Rows from block 5 of a small sound classifier, named by matrix and row number. Rows with one number belong to one channel. Each number is 128 + 32 x the weight over its row's rms, rounded and kept within 0 to 255. All counts start at 0. Numbers have three digits each. After the name is the row's rms in percent of the matrix's.
After each channel's rows are labels from the 100 clips, of 14976, where the channel reaches its highest value: "responds to" is what is common among them. Only what is clearly more common there than usual is listed. The data: read English sentences (LibriTTS-R). In brackets: how many of the 100.
# convs1: 3x3 conv (model.blocks.5.convs.1.weight, 96x96x3x3, each kernel summed), inputs 0-95
# convs2: expand pointwise conv (model.blocks.5.convs.2.weight, 384x96x1x1, transposed), outputs 0-76

convs1.39 131:059161160134149118168146129136162066119115113160143115130136134064048170135169136099076159119150114050164148066075132067158170105125074181124087118130090123141159115104066122139164128117133057148116113130086143123124102131110076143102111081095087153140150092166136131131095118150103152139
convs2.39 100:151118141098163173110124173115061083114126098111112094165174139185134145141165172183209119108107171074196181128142226178144106128115146156146139109140106058155158081109121156127160090160132148159141104165111141108192094112066147135
responds to: voice: female (100)

convs1.38 085:175132126161179086137109097112146110079106172163124124145120053141113158086146113164116158167123112159149107098091111142165099042095105158044158132114092108145116142100113126101103092151085176088128115109133152078114161124077070121119130167066144119161151116087091109138070168114095125074
convs2.38 089:132145114143109127112120154098084156114101089150106088112143102090158139135183119150093063148200090139045128146164120141089144091172054130077147148141094096145172114114140135090131143117080112110143130064082072141120123150104160087
responds to: voice: female (85)

convs1.36 084:065147158147121139129118147127143072143065067148129095136119129071090147104153126121164122056166131092131178083116142109140147141123114140149112094111102137169159158150117082105128172143106121113155142177118112168133121114053129120148090048141183132104167089225173103147127070158130171135
convs2.36 110:137161128116137124073108118132151072091139188113146171139120148118130135155097136103133129123134255148167122179192156112180183100166118137198088095244118108151138132161152088121157117097106130150169066113114148086168127149146128096
responds to: voice: female (80)

convs1.71 116:087129126103112133133165120106101081132058136127129121095026129096116162095166114123122144156147106107099132095113074121156184120071107160150081111126088091155158121100067142064194104111147105124090139149099140131095124027118102167089096126098090131098141090168120126097115098097112165143
convs2.71 090:101163154139162156073141170063109102150125072109176083131136136139115130097201161139205104122115127141154161088178165159119037122127114144109147102126134119172188117118140119101137105181109172126109118157124116169146118106074104118
responds to: voice: female (100)

convs1.33 123:149146106168124121147150142094107160117144069133094079157182111113103128099093160152105120081098076123155144115102177102122149138169097144092142145140066193115107143127102068175129172090060144092179070081103098121132163183119171099158070106167143104152108108093132081125114141112083081107
convs2.33 101:129128037132104148143071142169109144078129141103133148061124119116129170190082140083146082145129154090162146110158153141164155132152120153153084140165150112147149102142072056083116145115159103143103069095079099098133080131128103064
responds to: voice: female (95)

convs1.27 105:113156163125166177155121122158111091168081138163097180093071102155142164122198141118119096133166138118109142135197115140190136138129134192131115162171130097147165119203157079099124097098135089140085161167134140159114116112146117188142143148147121164105130148159139175055163126165165188170
convs2.27 096:122141167080128140123095137105085082158145130124133164145154080118131134074095105132198073089137178167139139076135139079171123196067096084135110179126211132088143124133090099130145159126076118088090154185130069151122090081171114085
responds to: voice: female (99)

convs1.23 110:118098175142129128160137103128200090155161132164113111165134115113140169118142150139138117157102141129052120128148142148103156124082165141118137132119160091139226136119156126202125063149129203070152176151177137163110174104109123160107124138131146146213167115115160155144123213140129153125
convs2.23 098:155099118144056151127107114062115070069112120114089138135168122066136121043089134183130130112143094079119117085091098093077153114122051126102151114125124125099100108074121093146125101151084173068125144209101052135101134056102110151
responds to: voice: female (95)

convs1.79 102:123146125109181094147113127184138151127131092110122126202133159139108106149146104107111107121116141125137126100085145077152132078106098137164183111165196118090070113115142141124152159163084105167102141050150178097130097106124107082089155046139117099126139142077069184196156104103161086121
convs2.79 104:133115139151133208114173155146134109109079119160164106125096150163140176115134190152103117143117153100114181132113181166120096139085136198096076166095104152096140097161173146188139117109129110154089147116160136130150105150118078193
responds to: voice: female (100)

convs1.46 086:095160143156209147103106104147109073144136081176081148169120116120094155118186096120143095121131178110130175165138122096161121074119143213154152143139142125094157175180176078130109073095124095148081143125149149105150087153156087132077120070148137171129132129141095153123173128106155153188
convs2.46 110:142152151122081126096173130099123179182210143100129133130090090104170125091105135079094104114144122168128145079197102082109100171124084134093146113145162093070146228199179109190129152101144134028074136152116076110100084102171079111
responds to: voice: female (99)

convs1.70 074:092151092123046080104132172093147157127104146130134148081119155128096096144123106138099134136173077170150143161127169141156156150123106087152116118071085145130185163112141089127135142082126115136101116169089073157091103089064147133130106107134092153129126097181133074076158197136114206073
convs2.70 104:123227182147117088140139136122123195165139151149138144193121054060120106140098137102131109143163120175083135103075104090076121102162172106144180102157144126094160159134125097095108184172114149126253103122085168150156150089134086102
responds to: voice: male (100)

convs1.2 094:141132134136122107077072103159104155096126130105098157166145109154120140101146099118126121093139041130155058184112108150149069140099154153122077160089144098120163143132040086150097090109085095090092069079131102135050097118175132127090125131128057137135136078111105141130096132125096140103
convs2.2 112:215121135216088153101137163077096128112125087102162074103097135113137182207156177141120127208161143124142134111146171198081099166157135185129149088124108107156160113129138150065116120145164166145126113143093146142150128106100122113
responds to: voice: male (100)

convs1.75 084:133107098076062098102158133144120135134107140106122134070086164159135114141140131160148148206154107185137172131106157123166150098128097118178095119127115119133130212128106176120188135073117149179154146095084086078136129072132126164143116168166092127116081139146121143058207157108152154107
convs2.75 097:068145160156155174139130183107139128133120133186102108151094080131097156085123190071091099154151144154131159107120148133104079126133205157110109155114146145130205121105100083119098145189129114167165089166127184170110137116119065174
responds to: voice: male (99)

convs1.18 100:115161134159178114199130149110190075128151109168144103156155125053080172112140124110118141143100162067160126098102126094082175075140110168114116114121113114112171071131105127196136109115121132120134142122148135104129149152106091145129069099065125159162188094167088107140048163093111103153
convs2.18 112:121121053129113161136056131123085107097112084068078091134147123114126123133114119160170098113171133072132140110135141115116142097110137135096101132140116116122114119127115157121130119135079105136106082127082114083099113093093152099
responds to: voice: female (99)

convs1.43 080:077127146111092079170147101121162143122133093156164112108148127121093096108122089069132129161150096160155154113107172071122167122118074151145087095044104139090090136090144178144172173107114153140070136091106110092083126125067139129112119044168107106091092109183082101106162104127122091119
convs2.43 092:065179146132183163117153177144116089138142128145139110224098166203106153114113147091129111155113160130168142154151141115135079163098189149111050173129150119108126095109130111108149136157121087167117102112150175132123126200100094184
responds to: voice: female (99)

convs1.24 079:104105121070057101112131146127134144163096111129154104090078161140122117151145096117133153205152091175116154106109183091147146117094093110191094102095096100127117168102183179115177141111134180153114149128093057099102123070078120132097111085155112135127105126162154106075205138124138168101
convs2.24 089:105172154143132141128155186110119177137136103134081117191101078119096142076097195096088098127175090188093131107124111107073085129119206151106105120124170099075178151117091083132089180141102093151207082171140197165092140108094071119
responds to: voice: male (100)

convs1.40 083:117130147103113107084165107189098119094085111108108132186118118164104109111141128094150101113184068156103147118051107103207185086110123105155080146105166102147120207101117113097202116154117171134148145114112119098104124141110094071113154108161114082181152142146146163175157096137136163097
convs2.40 092:131117184075141160103153168106082119119159136150140144136111096170148168150152149115151143144097132145175148162164165128137116165128139190142136187131152090137124139048107144146126155158085091137142118115144139156105075101141159154
responds to: voice: female (100)

convs1.51 120:083162146110171094143122139169155143154119065128129135173121143107081094152137114086122086118133141129125136080076153047154133102120092125168175085163182122090097144094161116126142175168062106168096152072145173125125099099110114097109181040121127123126134144110112166195171090139159110128
convs2.51 091:117109136097121199101155149155128095082066139168127129140111158148110151117131175168108147101093165076111183140091149159152100126072132183129084157098112149105128095152171173195170125102105101156120139129172131116113110156120094185
responds to: voice: female (100)

convs1.45 061:126153134134134169084149133143097131102109155101103113210118116171124137106132143168198113134175045217143124146066137140179149120103165141139098149107144125168144225117098114136176154167103200125180142117132131137118127144151128126113157175168132114194157125141148124185173130134118141124
convs2.45 093:140099144126116172123148145099108161085154120136134133137122088138139186142115151113151126146116087136174087140157156143138102153131133216133140151136126078125140142064093136126106143138102087136131118099131134141113074073138130139
responds to: voice: female (99)

convs1.37 096:126120100125129122123203130093091148041137155162148131136148164119089110089123100143060147133102153136152156090113165148111167133149090146092185080178086200122103125047152119139192169084153123129107072125093128087131114133147108097125157153120148070112083162071135094122113118133093096147
convs2.37 094:124098027143130159122119088185173149085111073115137110108054161116107125117110115074114116165079139169109117167107138159142132170088096147130123102103077152181144143094156063148138115071185065122079136080093114126105125187137158134
responds to: voice: female (100)

convs1.86 118:131149172165077120098065118166081112129121145142082156077084109133133132135141141161095119135196112107179077129158078165191077101127118100125130148142116101143150156163143089112118082133164084147080139168084085127112071145120109127134157128117095156098090139128151186079140130177127228110
convs2.86 101:192153187113129161126102102077107121152122118133101165107146125094112179133143153125125113191139158167100153079082149214171128148127117145129160106133159091182168106092168130140123199115165152122140147196116101151184066095151135087
responds to: voice: female (100)

convs1.78 087:089118102091127126111194097084100111059147164143127118077114138104078134058164036112126144133140167091125175121112138165158158131087118164110144098121127126132143150119142117174150092074161125105055117155099123072125128084167093136050162178116148099084119112114142133091109116097107183146
convs2.78 111:111128104112145157082096079180197177129100136100122122062056155114097101132083126093111082154099168128144138168103124154173154162122120137169133130143088168136140134104133081095135132093206103118118120064107123147111142147144124093
responds to: voice: female (100)

convs1.6 121:131166150132171168122117140152106092151117115169093184089080125144142147143190097132148108128147192104135134144189080134135125104130128137152151130174150108148109133178202096075128095111169092161077197189134150093151114152132107124130134113116152139052122182149112150098165071139179180170
convs2.6 103:119132151094092137145120103155125139197175188085143183131143115064127140079110102130098065097114134164070119093117101089178152151072142085138112183124195092059122126125099075130144192109131084075116118128146108151133098082226071126
responds to: voice: female (98)

convs1.95 101:065132131148175142086071122155097117172081070119082113173134123075096145119135144094182057042141127119120090087136102106120089134105150140155128074113098123143152162157134052093090121112078086115130149163168135182106107137087142129132154075139132153115136096120155107164155067144138168132
convs2.95 096:147126141121080132099143114132126126094181167139111177138099076111121148111095126087114126124100204155110143126214124163143135130147063143179094110211104085110094193175183122205131089079100088106106095122084106116170093122155131096
responds to: voice: female (88)

convs1.0 103:095159130141121136176173142031111134122156100159125114096133140049078159082119123137113139099161121088153166071113158093145178134126107154108130094130051190153137154090098088161159179072123145126128103151099127121124147142093156124125041107127139128114121108159140074087090120110063141141
convs2.0 094:101142069119131142139091126112104055070137114077084191163165173144098143121122154156173155099127157077182145183085149134188196128108114105152135114143130070154155086113133121111155109146132165134087075144095118067197134141095141131
responds to: voice: female (99)

convs1.77 090:176123099117102117071154154172106089087096164090118153157126140177162118167088177210135167210111094199131152096117138147144150056124114114117121162143099111124100154133115175083179114138144149156186121089126108084157153102108098126142136158151134117171107144141122162124179195112169120100
convs2.77 096:158123111128185160108148196114065107133136103168087113109092060179092133115105127075119120128172171098139133078128160099155090083171153134074139157171145120130169096101089111142131133143092172170153129174125166108110110082100093114
responds to: voice: female (100)

convs1.22 087:117159156143127163098077157110167178169155133109155153114089176087132163150140113111145135087149110123112071166136098131153072151087196137149098120106159118143175092132097121104114115180135079113081086113167150176110064109101166105114119088092103165124212082175112106172072110136106147163
convs2.22 112:151113182145066142141142121131137169136153079061147077120130099161150147113197130137123117148102147127101121116160119145055070144138099121142152124144116125141135140209171133079193099132160172073137063135065082130093132141077097121
responds to: voice: female (100)

convs1.19 113:111078131157103083117122126146136117141141078125079085188159166103122114146097151119119083122057116114080102126130119105000134142123085077130150131114175103115165136118152092147108110152101172106163152115137143156097151138098145091114108078152129077177130108056124132186142154097146082095
convs2.19 100:130045116142108176102114089158112089098069175135115129078095169109098107112112151174148136120092082065129154055125159133111128071093114124097065147107122152142071119132129108166101113087075109140117146142181112129103100117130051196
responds to: voice: female (100)

convs1.12 086:176125146186155087118071087125130136083121135144096127147132063143121163093117141177121141144133080149141046127089115134164078068110109148060129171097118108127125148105100100124118074147079149106147101084134144105094146129083117073127140112111142125167143105058113121153088168139078134036
convs2.12 088:167145120148086162135130174070077145098114096181115115138150098109162157136166135104062115184194122152046150133154124143087134111182082171071163100146124073138192121108157137089125154146104150135169120106082108116160135140095151090
responds to: voice: male (99)

convs1.17 091:090095147081055088108132113099154131140093101116131098080131121121090101120130083103118114175125068172160176120092208110108139135083098101155094108053102110113133188103140140145125151108102149146112105110103059129091109069098134141079115090154079138146090118156138073082184137128100142091
convs2.17 095:109191143110170137139151193100134135134149115100107114199094139184083122118094185133131084121139101197165098140129136123129068152124224133137120108121135137098132127085123111158103171160127075200175150139069209117174141114106095138
responds to: voice: female (98)

convs1.65 128:155159116164109148156145165097100139143130099155068115139147097114125162107120184174129102098073065130154153118141176134053118177166137159090139155149063154155151134131105055154089172109076149108173083120145111176122175152143176169170093162165150132143118136114140056117124148135094080106
convs2.65 087:101125061096074131161052151113068101141151166136095149112168089128131146131086139099155072086138132095120139044148115121131129101150125109110092178136202103092113083140078086078095165143120119115122090149132071140137063096135093123
responds to: voice: female (100)

convs1.85 123:155143177114153176124092130156106105158118157141114191109080091172185141154159135164123135158179159135096131127219098171171088125130138129118153150173128103161124143172197129092109114171191128143123178191133151129150119129121122134142134142126147156131121201124166170092157133162170205163
convs2.85 093:194129157099089150145147122110090086171151139099148168153147105073152190090099137079080070106141122167082141084114107127144156148104135126099138161104222063070141088085068063100152185107144100061115144170136095139140090074190094124
responds to: voice: female (100)

convs1.41 127:106183159165201125190123150126188086153165085178112094166162136059076170127159132096121110115139152055146128107094147069147145089137112191120121111152143129108158080128112105196132126128091135103129152120160145118130131162118098127124095081082118143167186106146102139154060150122090120157
convs2.41 114:133112079131103140122089118139100095064113100083100092117150125138177099137106121146170086120162150065146119119133147107129149125103139159096072155135136110107098115142136162127182126116066097146084066145109119078100085126097114125
responds to: voice: female (100)

convs1.25 097:146137123085140148156220150171081157117121108124138141148079176155131109124109131098134140120159121097127169126129137097210178145109124126169125117201138205130089114131095136122229186140100133167129122081104160109130106094179161134134177088148109102101097125142116191155120093110145121168
convs2.25 112:155170106132086159102127154164128104075121086084160099122047156144175176156113157121143107141136171106182144175145172144121160141150101140130111168125104104144168113151150125133219102129127111114070078149083097095098116158069132108
responds to: voice: female (100)

convs1.92 084:118146141158123123182165123125123140127148127205138096118089184092093172095199096119143128110141176096121124137120087130157154108116134168163138070157195155149148136099183141155204110126108169121087194138167123095118138124140096124098152117093176074075173098135085155123089071095114126165
convs2.92 129:122103102133091121109137072181172166108140135087139103087098175128169113107107094101109078133106144093134131157151110113137146172095094119101082177140119139116116163171186102100210127094161095077087072110131091110054152193121067112
responds to: voice: female (100)