A small sound classifier, trained from scratch: log mel input, arch resnet_bottleneck.
Rows from block 3 of a small sound classifier, named by matrix and row number. Rows with one number belong to one channel. Each number is 128 + 32 x the weight over its row's rms, rounded and kept within 0 to 255. All counts start at 0.
After each channel's rows are labels from the 100 clips, of 14976, where the channel reaches its highest value: "top examples" is what is common among them. Only what is clearly more common there than usual is listed. The data: read English sentences (LibriTTS-R). In brackets: how many of the 100.
# convs1: 3x3 conv, stride 2 (model.blocks.3.convs.1.weight, 96x96x3x3, each kernel summed), inputs 0-95
# convs2: expand pointwise conv (model.blocks.3.convs.2.weight, 384x96x1x1, transposed), outputs 0-127

convs1.10 [144 147 160  47  61 109  99 158  85 141 129 127 143 122 108 130  58 142 132 163 101 133 157  54 125 136 110 212 173 102  83 109 130 140 129 104 136 145 139 160  74 136 157 117 110 118 125 105 112 190  99 148 136 111 120 134 102 133 169 184 132  91  87 178 196 198 129 133  93 108 143 138 136  69 131 102 135 114  81 148 112 151 134  95 137 126 186  78 176 153 132 153 127 132 153 132]
convs2.10 [137  59 147 112 126 184  68  91 126 107 175 144 194  92 198 137 173 144  35  82 117 185 203 128 100 150 121 114 103 117 113 179 118 180 123 128 147 145 152 141 126 118 179 116 167 120  86  88 124 101 145 143 184 171 141 135 114 134 108 137 144 156 114 128 117 189 150 142  93 126 133 136 116 147 196  89 124 126  91  78  75 105 161 137 147 144 132 149 130 128 173 107 131 171 110 162 194  42  80 162 117 131 102  92  22 177 143  84 133 129 167  82 107 101 114 142 132 138 137 138  81  96 108 116 114  88  87 142]
top examples: voice: female (100)

convs1.92 [142 142 100 160  95 114 180 100  80 107 149 113 169 122 114 122 101 160 165  96  66  62 130 130  64  83 120 137 162 148 127  93 149 155 101  37 173 146 105 121  98 179 125 120 138 134 114 111 153 127 155 150  79  97  41 182  59 145 168 137 138 150  89 132 172 124 131 150  60 134 109  99 108 123 120 147 144 114 142 124  86 112 120  83 107 128 132 110 139 161 106  97  94 141 186 149]
convs2.92 [ 80 154 132 129 128 116 151 158 141 101 144 138 184 161 168 118 147 142 150 106 149 150 165 130  88 210 188  98 124 103  64 166 124 132 114 136 108 133 163 103 104 110 157 133 141 136 126 105 110 121 134 122 198 135 126 138 119 154 138 179 153 217  95 115 139 173 142 152 113 157  83  94  76 161 173 115 176 179 171  94 115 125 146 165 144 123 108  84 139 149 150  93 176 157 110 181 123 125 153 110 184 209  55 146  71 150  81  90 127 100 181  90  73 120 147 152 157 156 183  78  78 113 130 141  78 133 118 152]
top examples: voice: female (97)

convs1.23 [177 171 151 146  92 114 153 130 140 167 103 161 142 108 110  65 129 136 181 157 102 102 105  99 149 109 133 117 191 176  68 164 154 112 177 147 128 122 151 144 111 143 166 141 112 119 186 133 117 144  86 143 113 142 108 136 188 157 109 188 166 151 132 121 177 123 153 169 171  94 111 126  97 145 163 102 126 102 144 168 134 107 123 177 111 131 214 181 101 118 118 121  82  78  52 170]
convs2.23 [141 116 131  89 139 138  79  79 123 147  98  94 108  87 169 122 166  97 128  75  95 155 154 105 120  73 112  66 156 141 144 136 121 127 129 155  95  94 132 141 142  91 126  54 118  88 138  67 130 149 131  80 117 126 151 132  91 121  67 119 115 105  34  83 105  57  73 151 105  92  93  91  63 128 184 117 129 117 138 133 104 113  48 124 127  69 110 110 105  61  72  33 117 124 156  87 115 128  94 224 142 133 180 171 104 156 123 118 139 151  68 136 132 134 122 149 118 113  24 134 163 155 194  93 122 129 137  78]
top examples: voice: male (73)

convs1.25 [158 147 118 174 129  71 138 124 150 119 132 139 173 135 111 196 153 197 133  57  96 154 117 114  92 124 107 141 114 105 160  99  56 127 126 133 156 194 110  82 138 117  69 112 109 177  92 107  90  78 147  99 104 156 127  95 124 163  81  57  61 161  82 106  95  73 145 133 122 110  90 148 135 174 166 133  82  87 138 160  77 103 112 104 121 143 128 124 139 114 144  99 112 117 129 132]
convs2.25 [168 120  88 198  61 147 163 120 170  66 141 147 154 133 149 140 140 149 114 151  98 144 148  97 158 162 161 134 210 120 160  87 124 202 194  78 105 168 139  97  92 138 180 100 145 144 195  80 150  71 123 123  91 114 143 128  84 121 139 151 145 145 147  76 123 151  70 142 135 166 119  85 135  82 172 168 114 102 159 120  95 137 113 148 145 115 102 155 178 160 125 101 143 135 114 132 102 154 118 163  91 120 107 178 143 105 136 137 140  96 214 118 121  94 132 136 138 112 135 108 132 130 182 120 180 133  87 172]
top examples: voice: male (95)

convs1.18 [113  79 200  78  92  95  74  64 134 108 164 137 157 126 172 133  70 146 153  84  71 128 140 134  61 133 136 139  50 114 130 126 160 125  88 118 115 154  82 126 157  99 206 149 131 107 125 148 145  74  44 150 108 205  91 148 107 161 121 144 113 158 150 119 170 127 126 106  81 136 165 136 150 127 151 146  86  72  99 138 123 108 163 119 133 138 140 128 119 134 129 140 147 119 142 133]
convs2.18 [118 150 120 133 126 121 127 163 113 134 117  99 142 153 193 155 139 178  77 121 109 134  81 191 161 133 164  67 133 151 113 117 152  72 125 131 132 162 182 176 129 139 146 134 104 128 149 120 132 152  98 139 142  68 115 128 178 175 184 131 117 167 135 119 171 115  96 189 147 126  95 123  61 159 137 120 204 121 118 169 117 152 191 186 144 129 119  92 126 191 118 106 116 119 163 130 168 127 132 129 146 134 159  77 133 141 130 151 188 101  95 117 160 102 194 119 147  74 114 132 145  56 153 156 124 134 152 161]
top examples: voice: female (94)

convs1.54 [156 115 112  79 115 169  89 173 111 107 117  91 109 134 165 162 114 136 121 113  67 134 162 133 146  99  80 117 106 138  58 118 154 145 134 123 164 129 118 164 104  46 101 163  90 148 161 139  99 110 138 116 145  51 152 150  91  81 129 120 122 155 112 115 118  89 137 102  79 124 189 132 152  93 146 137  64  65 171  99 117 126  99 119 131 124  52 125  58 109 175 160 105 151  92 149]
convs2.54 [169 180  88 139  67 155 115 141 139 107 102 154 127 118 135  94 162 117 110 106 123 148 172 132 139 118 182 101 101 130 130 156 117 195 156 122 142 166 121 129  70 102 124 150 109 118 122 147 176  66 105 104  86 150 146 161 121 121 130 110  80 120 140 118 104 140 123  78 144 121 136 118 125  61 151 126 107 115 127  99 123 119 131  92 144 121 135 124 189  82 130 145 107 107 130 133 137 111 126 118 126 108 133  90  96 108 119 187 176 167 116 188 128  70 105 187 166 147 134 163 105 122 162 119 143 189 133 161]
top examples: voice: male (100)

convs1.36 [ 93 115  88 145 145  71  85 113  68  87 156  76  73 160 124 137 164 105 152 118 137 127 131 146 125  97 154  88  40 144 128 115 135 102  84  74 106 154  91 147 181 114  79 133 115 153  81 136 113  47 177 100 152 100 140 134  89 135 141 131 138 138  69 122  85  88  89 108  96 124 119 127 134 191  90 185 101 129 183 115 104 117  92 151 150 171 139 127 116 129 123 111 175 157 151 125]
convs2.36 [162 164 105 175 106  83 149 136  94  48 120 144 152 110  85 124 141 102 139 156 159 142 106 149 120 183 115 137 149 135 156 143 110 130  87 108 123 130 184 115 120  76 143 130 147 122  95 162  76 163 115  71 114 106 132  83 160 134 129  76  74 170 122  87 109 144 149 130 171 129  45 216  86  79  79 150  91 125  95 107 115 134 132  90 106 116 117 172 154 154 158 133 120 113 156 129 154  62 123 105 127 160 141 106  89  73  91 131 127 112  97 178 131 135 140 143 129  82 159 107 119 123 110 189  86 141 170 111]
top examples: voice: female (94)

convs1.21 [145 106 177 125 148 180 149 113 117 138 152 149 158 118  99 149  94  91 147 150 117  96 160 129  72 137 194 173 153  96  99  92 171 153 128 143 160 129 144 134 117 113 147 142 113 140 110 153 153 148 111 123  77 127 133 199 101 124 157 142 137 109  83 216 230 166 122 152 108  95 188 128 158 124 108 125 144 108  78  79  76 163 115 117 125 132 177 129 131 183 156 174 163 173 160 148]
convs2.21 [138 126 156  92 175 159 158 141  78 144 180 127 174 116 154 117  84 119  86 122 117 133 153 134 121  91 147 113  53  88 108 127 159 161 124 116 117 121 164 110 132 113 185 108 183 136 149  38 137 124  74 170 151  73 165 204 163 143 114 154 126 130 123 130 165  97 166 163  55 158 127 105 133 169 197 131 165 132 125 120 135 148 149 195  84  99 140 103 171 121 152 147 142 171 169 134 150 114 126 118  99 162 131 129  82 167 121 127 181 119 143  94 156 132 152 143 140 147  61 136 124 127 175 113 167 175 110 170]
top examples: voice: female (91)