config = dict(
    spec_augment=False,
    win_length=400,
    norm='batchnorm',
    depths=[3, 3, 3],
    stem='deep',
    avg_pool_shortcut=False,
    eps=1e-06,
)
Rows from block 3, named by matrix and row number. Each number is 128 + 24 x the weight over its row's rms, rounded and kept within 0 to 255. All counts start at 0. Numbers have three digits each. After the name is the row's rms in percent of the matrix's.
# convs0: reduce pointwise conv (model.blocks.3.convs.0.weight, 96x192x1x1), inputs 44-65
convs0.0 101:117089110097136094129071140151119141121155128114163095098122152129
convs0.1 101:092157093093133128143126119155128129153128098116180101160113105159
convs0.2 101:105081135125124076121085101118130081105152170163124123115097124081
convs0.3 101:096135141126126091131105144108183157076118107107095095190107141103
convs0.4 100:103151155150131158188103122132126104179131102115105094121106127109
convs0.5 100:128154135131151165155105151143094113162152111086173086148084134116
convs0.6 101:158088133125111132145175092166089123097209145134116157131106131127
convs0.7 100:110096088131105093134125103111105129104146138141140111109122130114
convs0.8 100:136093097132130114105105123159099129127114120138107118106162131134
convs0.9 099:089120115120104120085104148130142132106117115119121132132141128136
convs0.10 100:090096118080150122129097144115135112134132117134144123117166100127
convs0.11 100:181154101126099097130136119161095116125103117170128148140124119131
convs0.12 099:106104114109132065080135069133140143133122156133141132119134154124
convs0.13 102:149137064121114122088115105133139122141159092149146116108125094153
convs0.14 101:093169151139129118115103083149123128120091183140133103116144108126
convs0.15 097:196147141152143107109120162109111085142111133119072126175114120127
convs0.16 099:128124123130135139105111098089185153128124099126061090161168111159
convs0.17 101:111137107115102100151103156126096120175138128137109085144080145150
convs0.18 103:126179151132153168094115148136116115114083127114134108177132137115
convs0.19 098:141207128116131151131145122149154142176116113127146166081156151149
convs0.20 099:083112111155126129132109107169109139141134140123107080141114130114
convs0.21 099:122149103143117111137112125120077136133120120102095114131113125134
convs0.22 103:126189131140162107081131158169116129152102113137134098080132102140
convs0.23 103:116150151079151108172127152141121114127108096065162104169127122087
convs0.24 098:139122126103102176123114086136132120131112131139120090096113113141
convs0.25 099:094132166119121096114129108120117131132140145122121123099151152110
convs0.26 098:137094127145134142101125156192127125159161166141141114090111125123
convs0.27 100:135134144143141091103105093145149101134111180126098132143072109169
convs0.28 101:100083113122090094174141164151106117119178135142153153092123131099
convs0.29 100:145119103130119145137086160121125111105105091131146100164177141112
convs0.30 099:146155168115119142176128143131154123156080114110086095125100138123
convs0.31 100:100170140118088131191089161147137104134111128125143082142105135160
convs0.32 101:141146060158154151077107143094142101102112157101133133120114143121
convs0.33 101:095083109104152095112090139106154121104142179129129125117107134120
convs0.34 099:078059120135142116145113125083132122120136096140149106159120120096
convs0.35 101:111126112143167107111118147133145133087146124140121082112131110148
convs0.36 100:134125117142103166100132149146139132140122120120135103112090102125
convs0.37 097:136111064134085150090113157136133124130139107135118110091110077184
convs0.38 101:115133112142146100128116110141134112140094159116104142144175133117
convs0.39 100:152143133102068166133135113133133131151117136128169122139119154128
convs0.40 099:138090139116126117115121120167129122139126147060118125131104128100
convs0.41 099:142126118129132145094125155132140124157177128097143099128080135129
convs0.42 102:137090077118111139118084116151143101145151149160133085125118151112
convs0.43 102:133129098132137138115118081136153138142112155109148114126119129136
convs0.44 103:115118095070120060163121150120135162143082101136119095127164111120
convs0.45 102:172124132114135124132123150100152096126175131126059145174137143085
convs0.46 100:132085105134120127134130122123102117103088130108132130136095123118
convs0.47 100:109125148088132136150091135142097094172153116093135085136088136136
convs0.48 099:143169116155125121102128191122152103107094105137114104165175137134
convs0.49 095:105134115129110088132121163141140107128123152135111139100120150125
convs0.50 098:109167151162087173122129176134121130175104123106127104121112093110
convs0.51 102:142093092108172083080124150129112107112139134123106152098152124113
convs0.52 100:169127106088118153122118135111121084135130137093054132104170103167
convs0.53 101:171117148129084136126099180129078132112077118144085115114116156139
convs0.54 100:122122093132135128077127130140150128109122105131125113106109089153
convs0.55 103:126105132149093177141104169106117122103092089144138108172119129117
convs0.56 099:110190128142142100130148144128145117112123149109156148148107131163
convs0.57 100:127136127136096167172112149113142135130095118135111123218132129074
convs0.58 102:133181114155147127099137142163106129197103098153175135143096133128
convs0.59 099:107142130116164106099131138179159129108106168124163098148140105147
convs0.60 102:122062139129095151135099136130129118090082132113118142147172159139
convs0.61 100:129092116131116124131092162079142154124125130105087103170131161132
convs0.62 099:121126163115076057142106141162131143119077104130145109106096179139
convs0.63 100:185104153101094119137115143105095112101103137129140099135160138098
convs0.64 101:087097104131114118118127152179126134122162182151141153126090134099
convs0.65 100:126129125097122086119116139150116091145100115171135136132141144156
convs0.66 099:151123149148100165171134161145093113177143129100129118155101146121
convs0.67 094:128099152097108126129209114163082111103211151090111196121121098125
convs0.68 099:107102095134126174149116093121142099143118132127094083118135079090
convs0.69 100:124142115112127090077112096111120134106148199103133129118142113126
convs0.70 103:120140164094122128148128118106108122137146142095155130123132091124
convs0.71 100:100135112138135091158107112096156131151123173163092147128105094135
convs0.72 103:109123109136093132163130086098126107136149155109129147132111129135
convs0.73 097:127135191153127179170103124111191153145095103108091095178131104081
convs0.74 101:121132120084076115158139108146115117189147127130117100162104133111
convs0.75 101:115128138145140125160104142115109137158121115128125118113147079095
convs0.76 101:093144120126121184091123147119134124133088111110131089156125151135
convs0.77 102:130089128149155137091112144153132119136129180104086116111149129114
convs0.78 099:089125137112158174135099155077186157146108116122106080142164094117
convs0.79 103:144130098076095168154134100126126108187127126094115111185122113075
convs0.80 103:098100105137110136082114127109159103124097109143136121118151110165
convs0.81 101:110130103091084109156137135174122136137106098099165110084145099121
convs0.82 096:143166194108150084140108056184149141118153123148125104146085157159
convs0.83 095:147160131096111135144190106120097126103162136131158177120118123127
convs0.84 099:117147133178141146131137141069162134126105106107119125097116097123
convs0.85 098:145170143130149158103136114121176142148145121117141128109132112157
convs0.86 102:063123109098124152117123114163133117136127150142115119182078145106
convs0.87 093:161132145122114116145219143131124142132170140153152192120157107150
convs0.88 099:132145129151101109106120152136108139124108157192106099131125110151
convs0.89 101:113090083115152089096124095135167083123153128138127141140170157145
convs0.90 099:143148140164128130146107133083118099166150128130106099152104163145
convs0.91 100:155100175143087113129137123148106107140106141128114135151099134109
convs0.92 101:087126142109153141104117080144153122145118145168076108147125127132
convs0.93 100:108156112151099152147141192141150116157092123144139124122115080122
convs0.94 099:125125121128114112133122102158082103125158118118132127122133166132
convs0.95 102:152137129138137127099103131099174153132105154103113104150136125122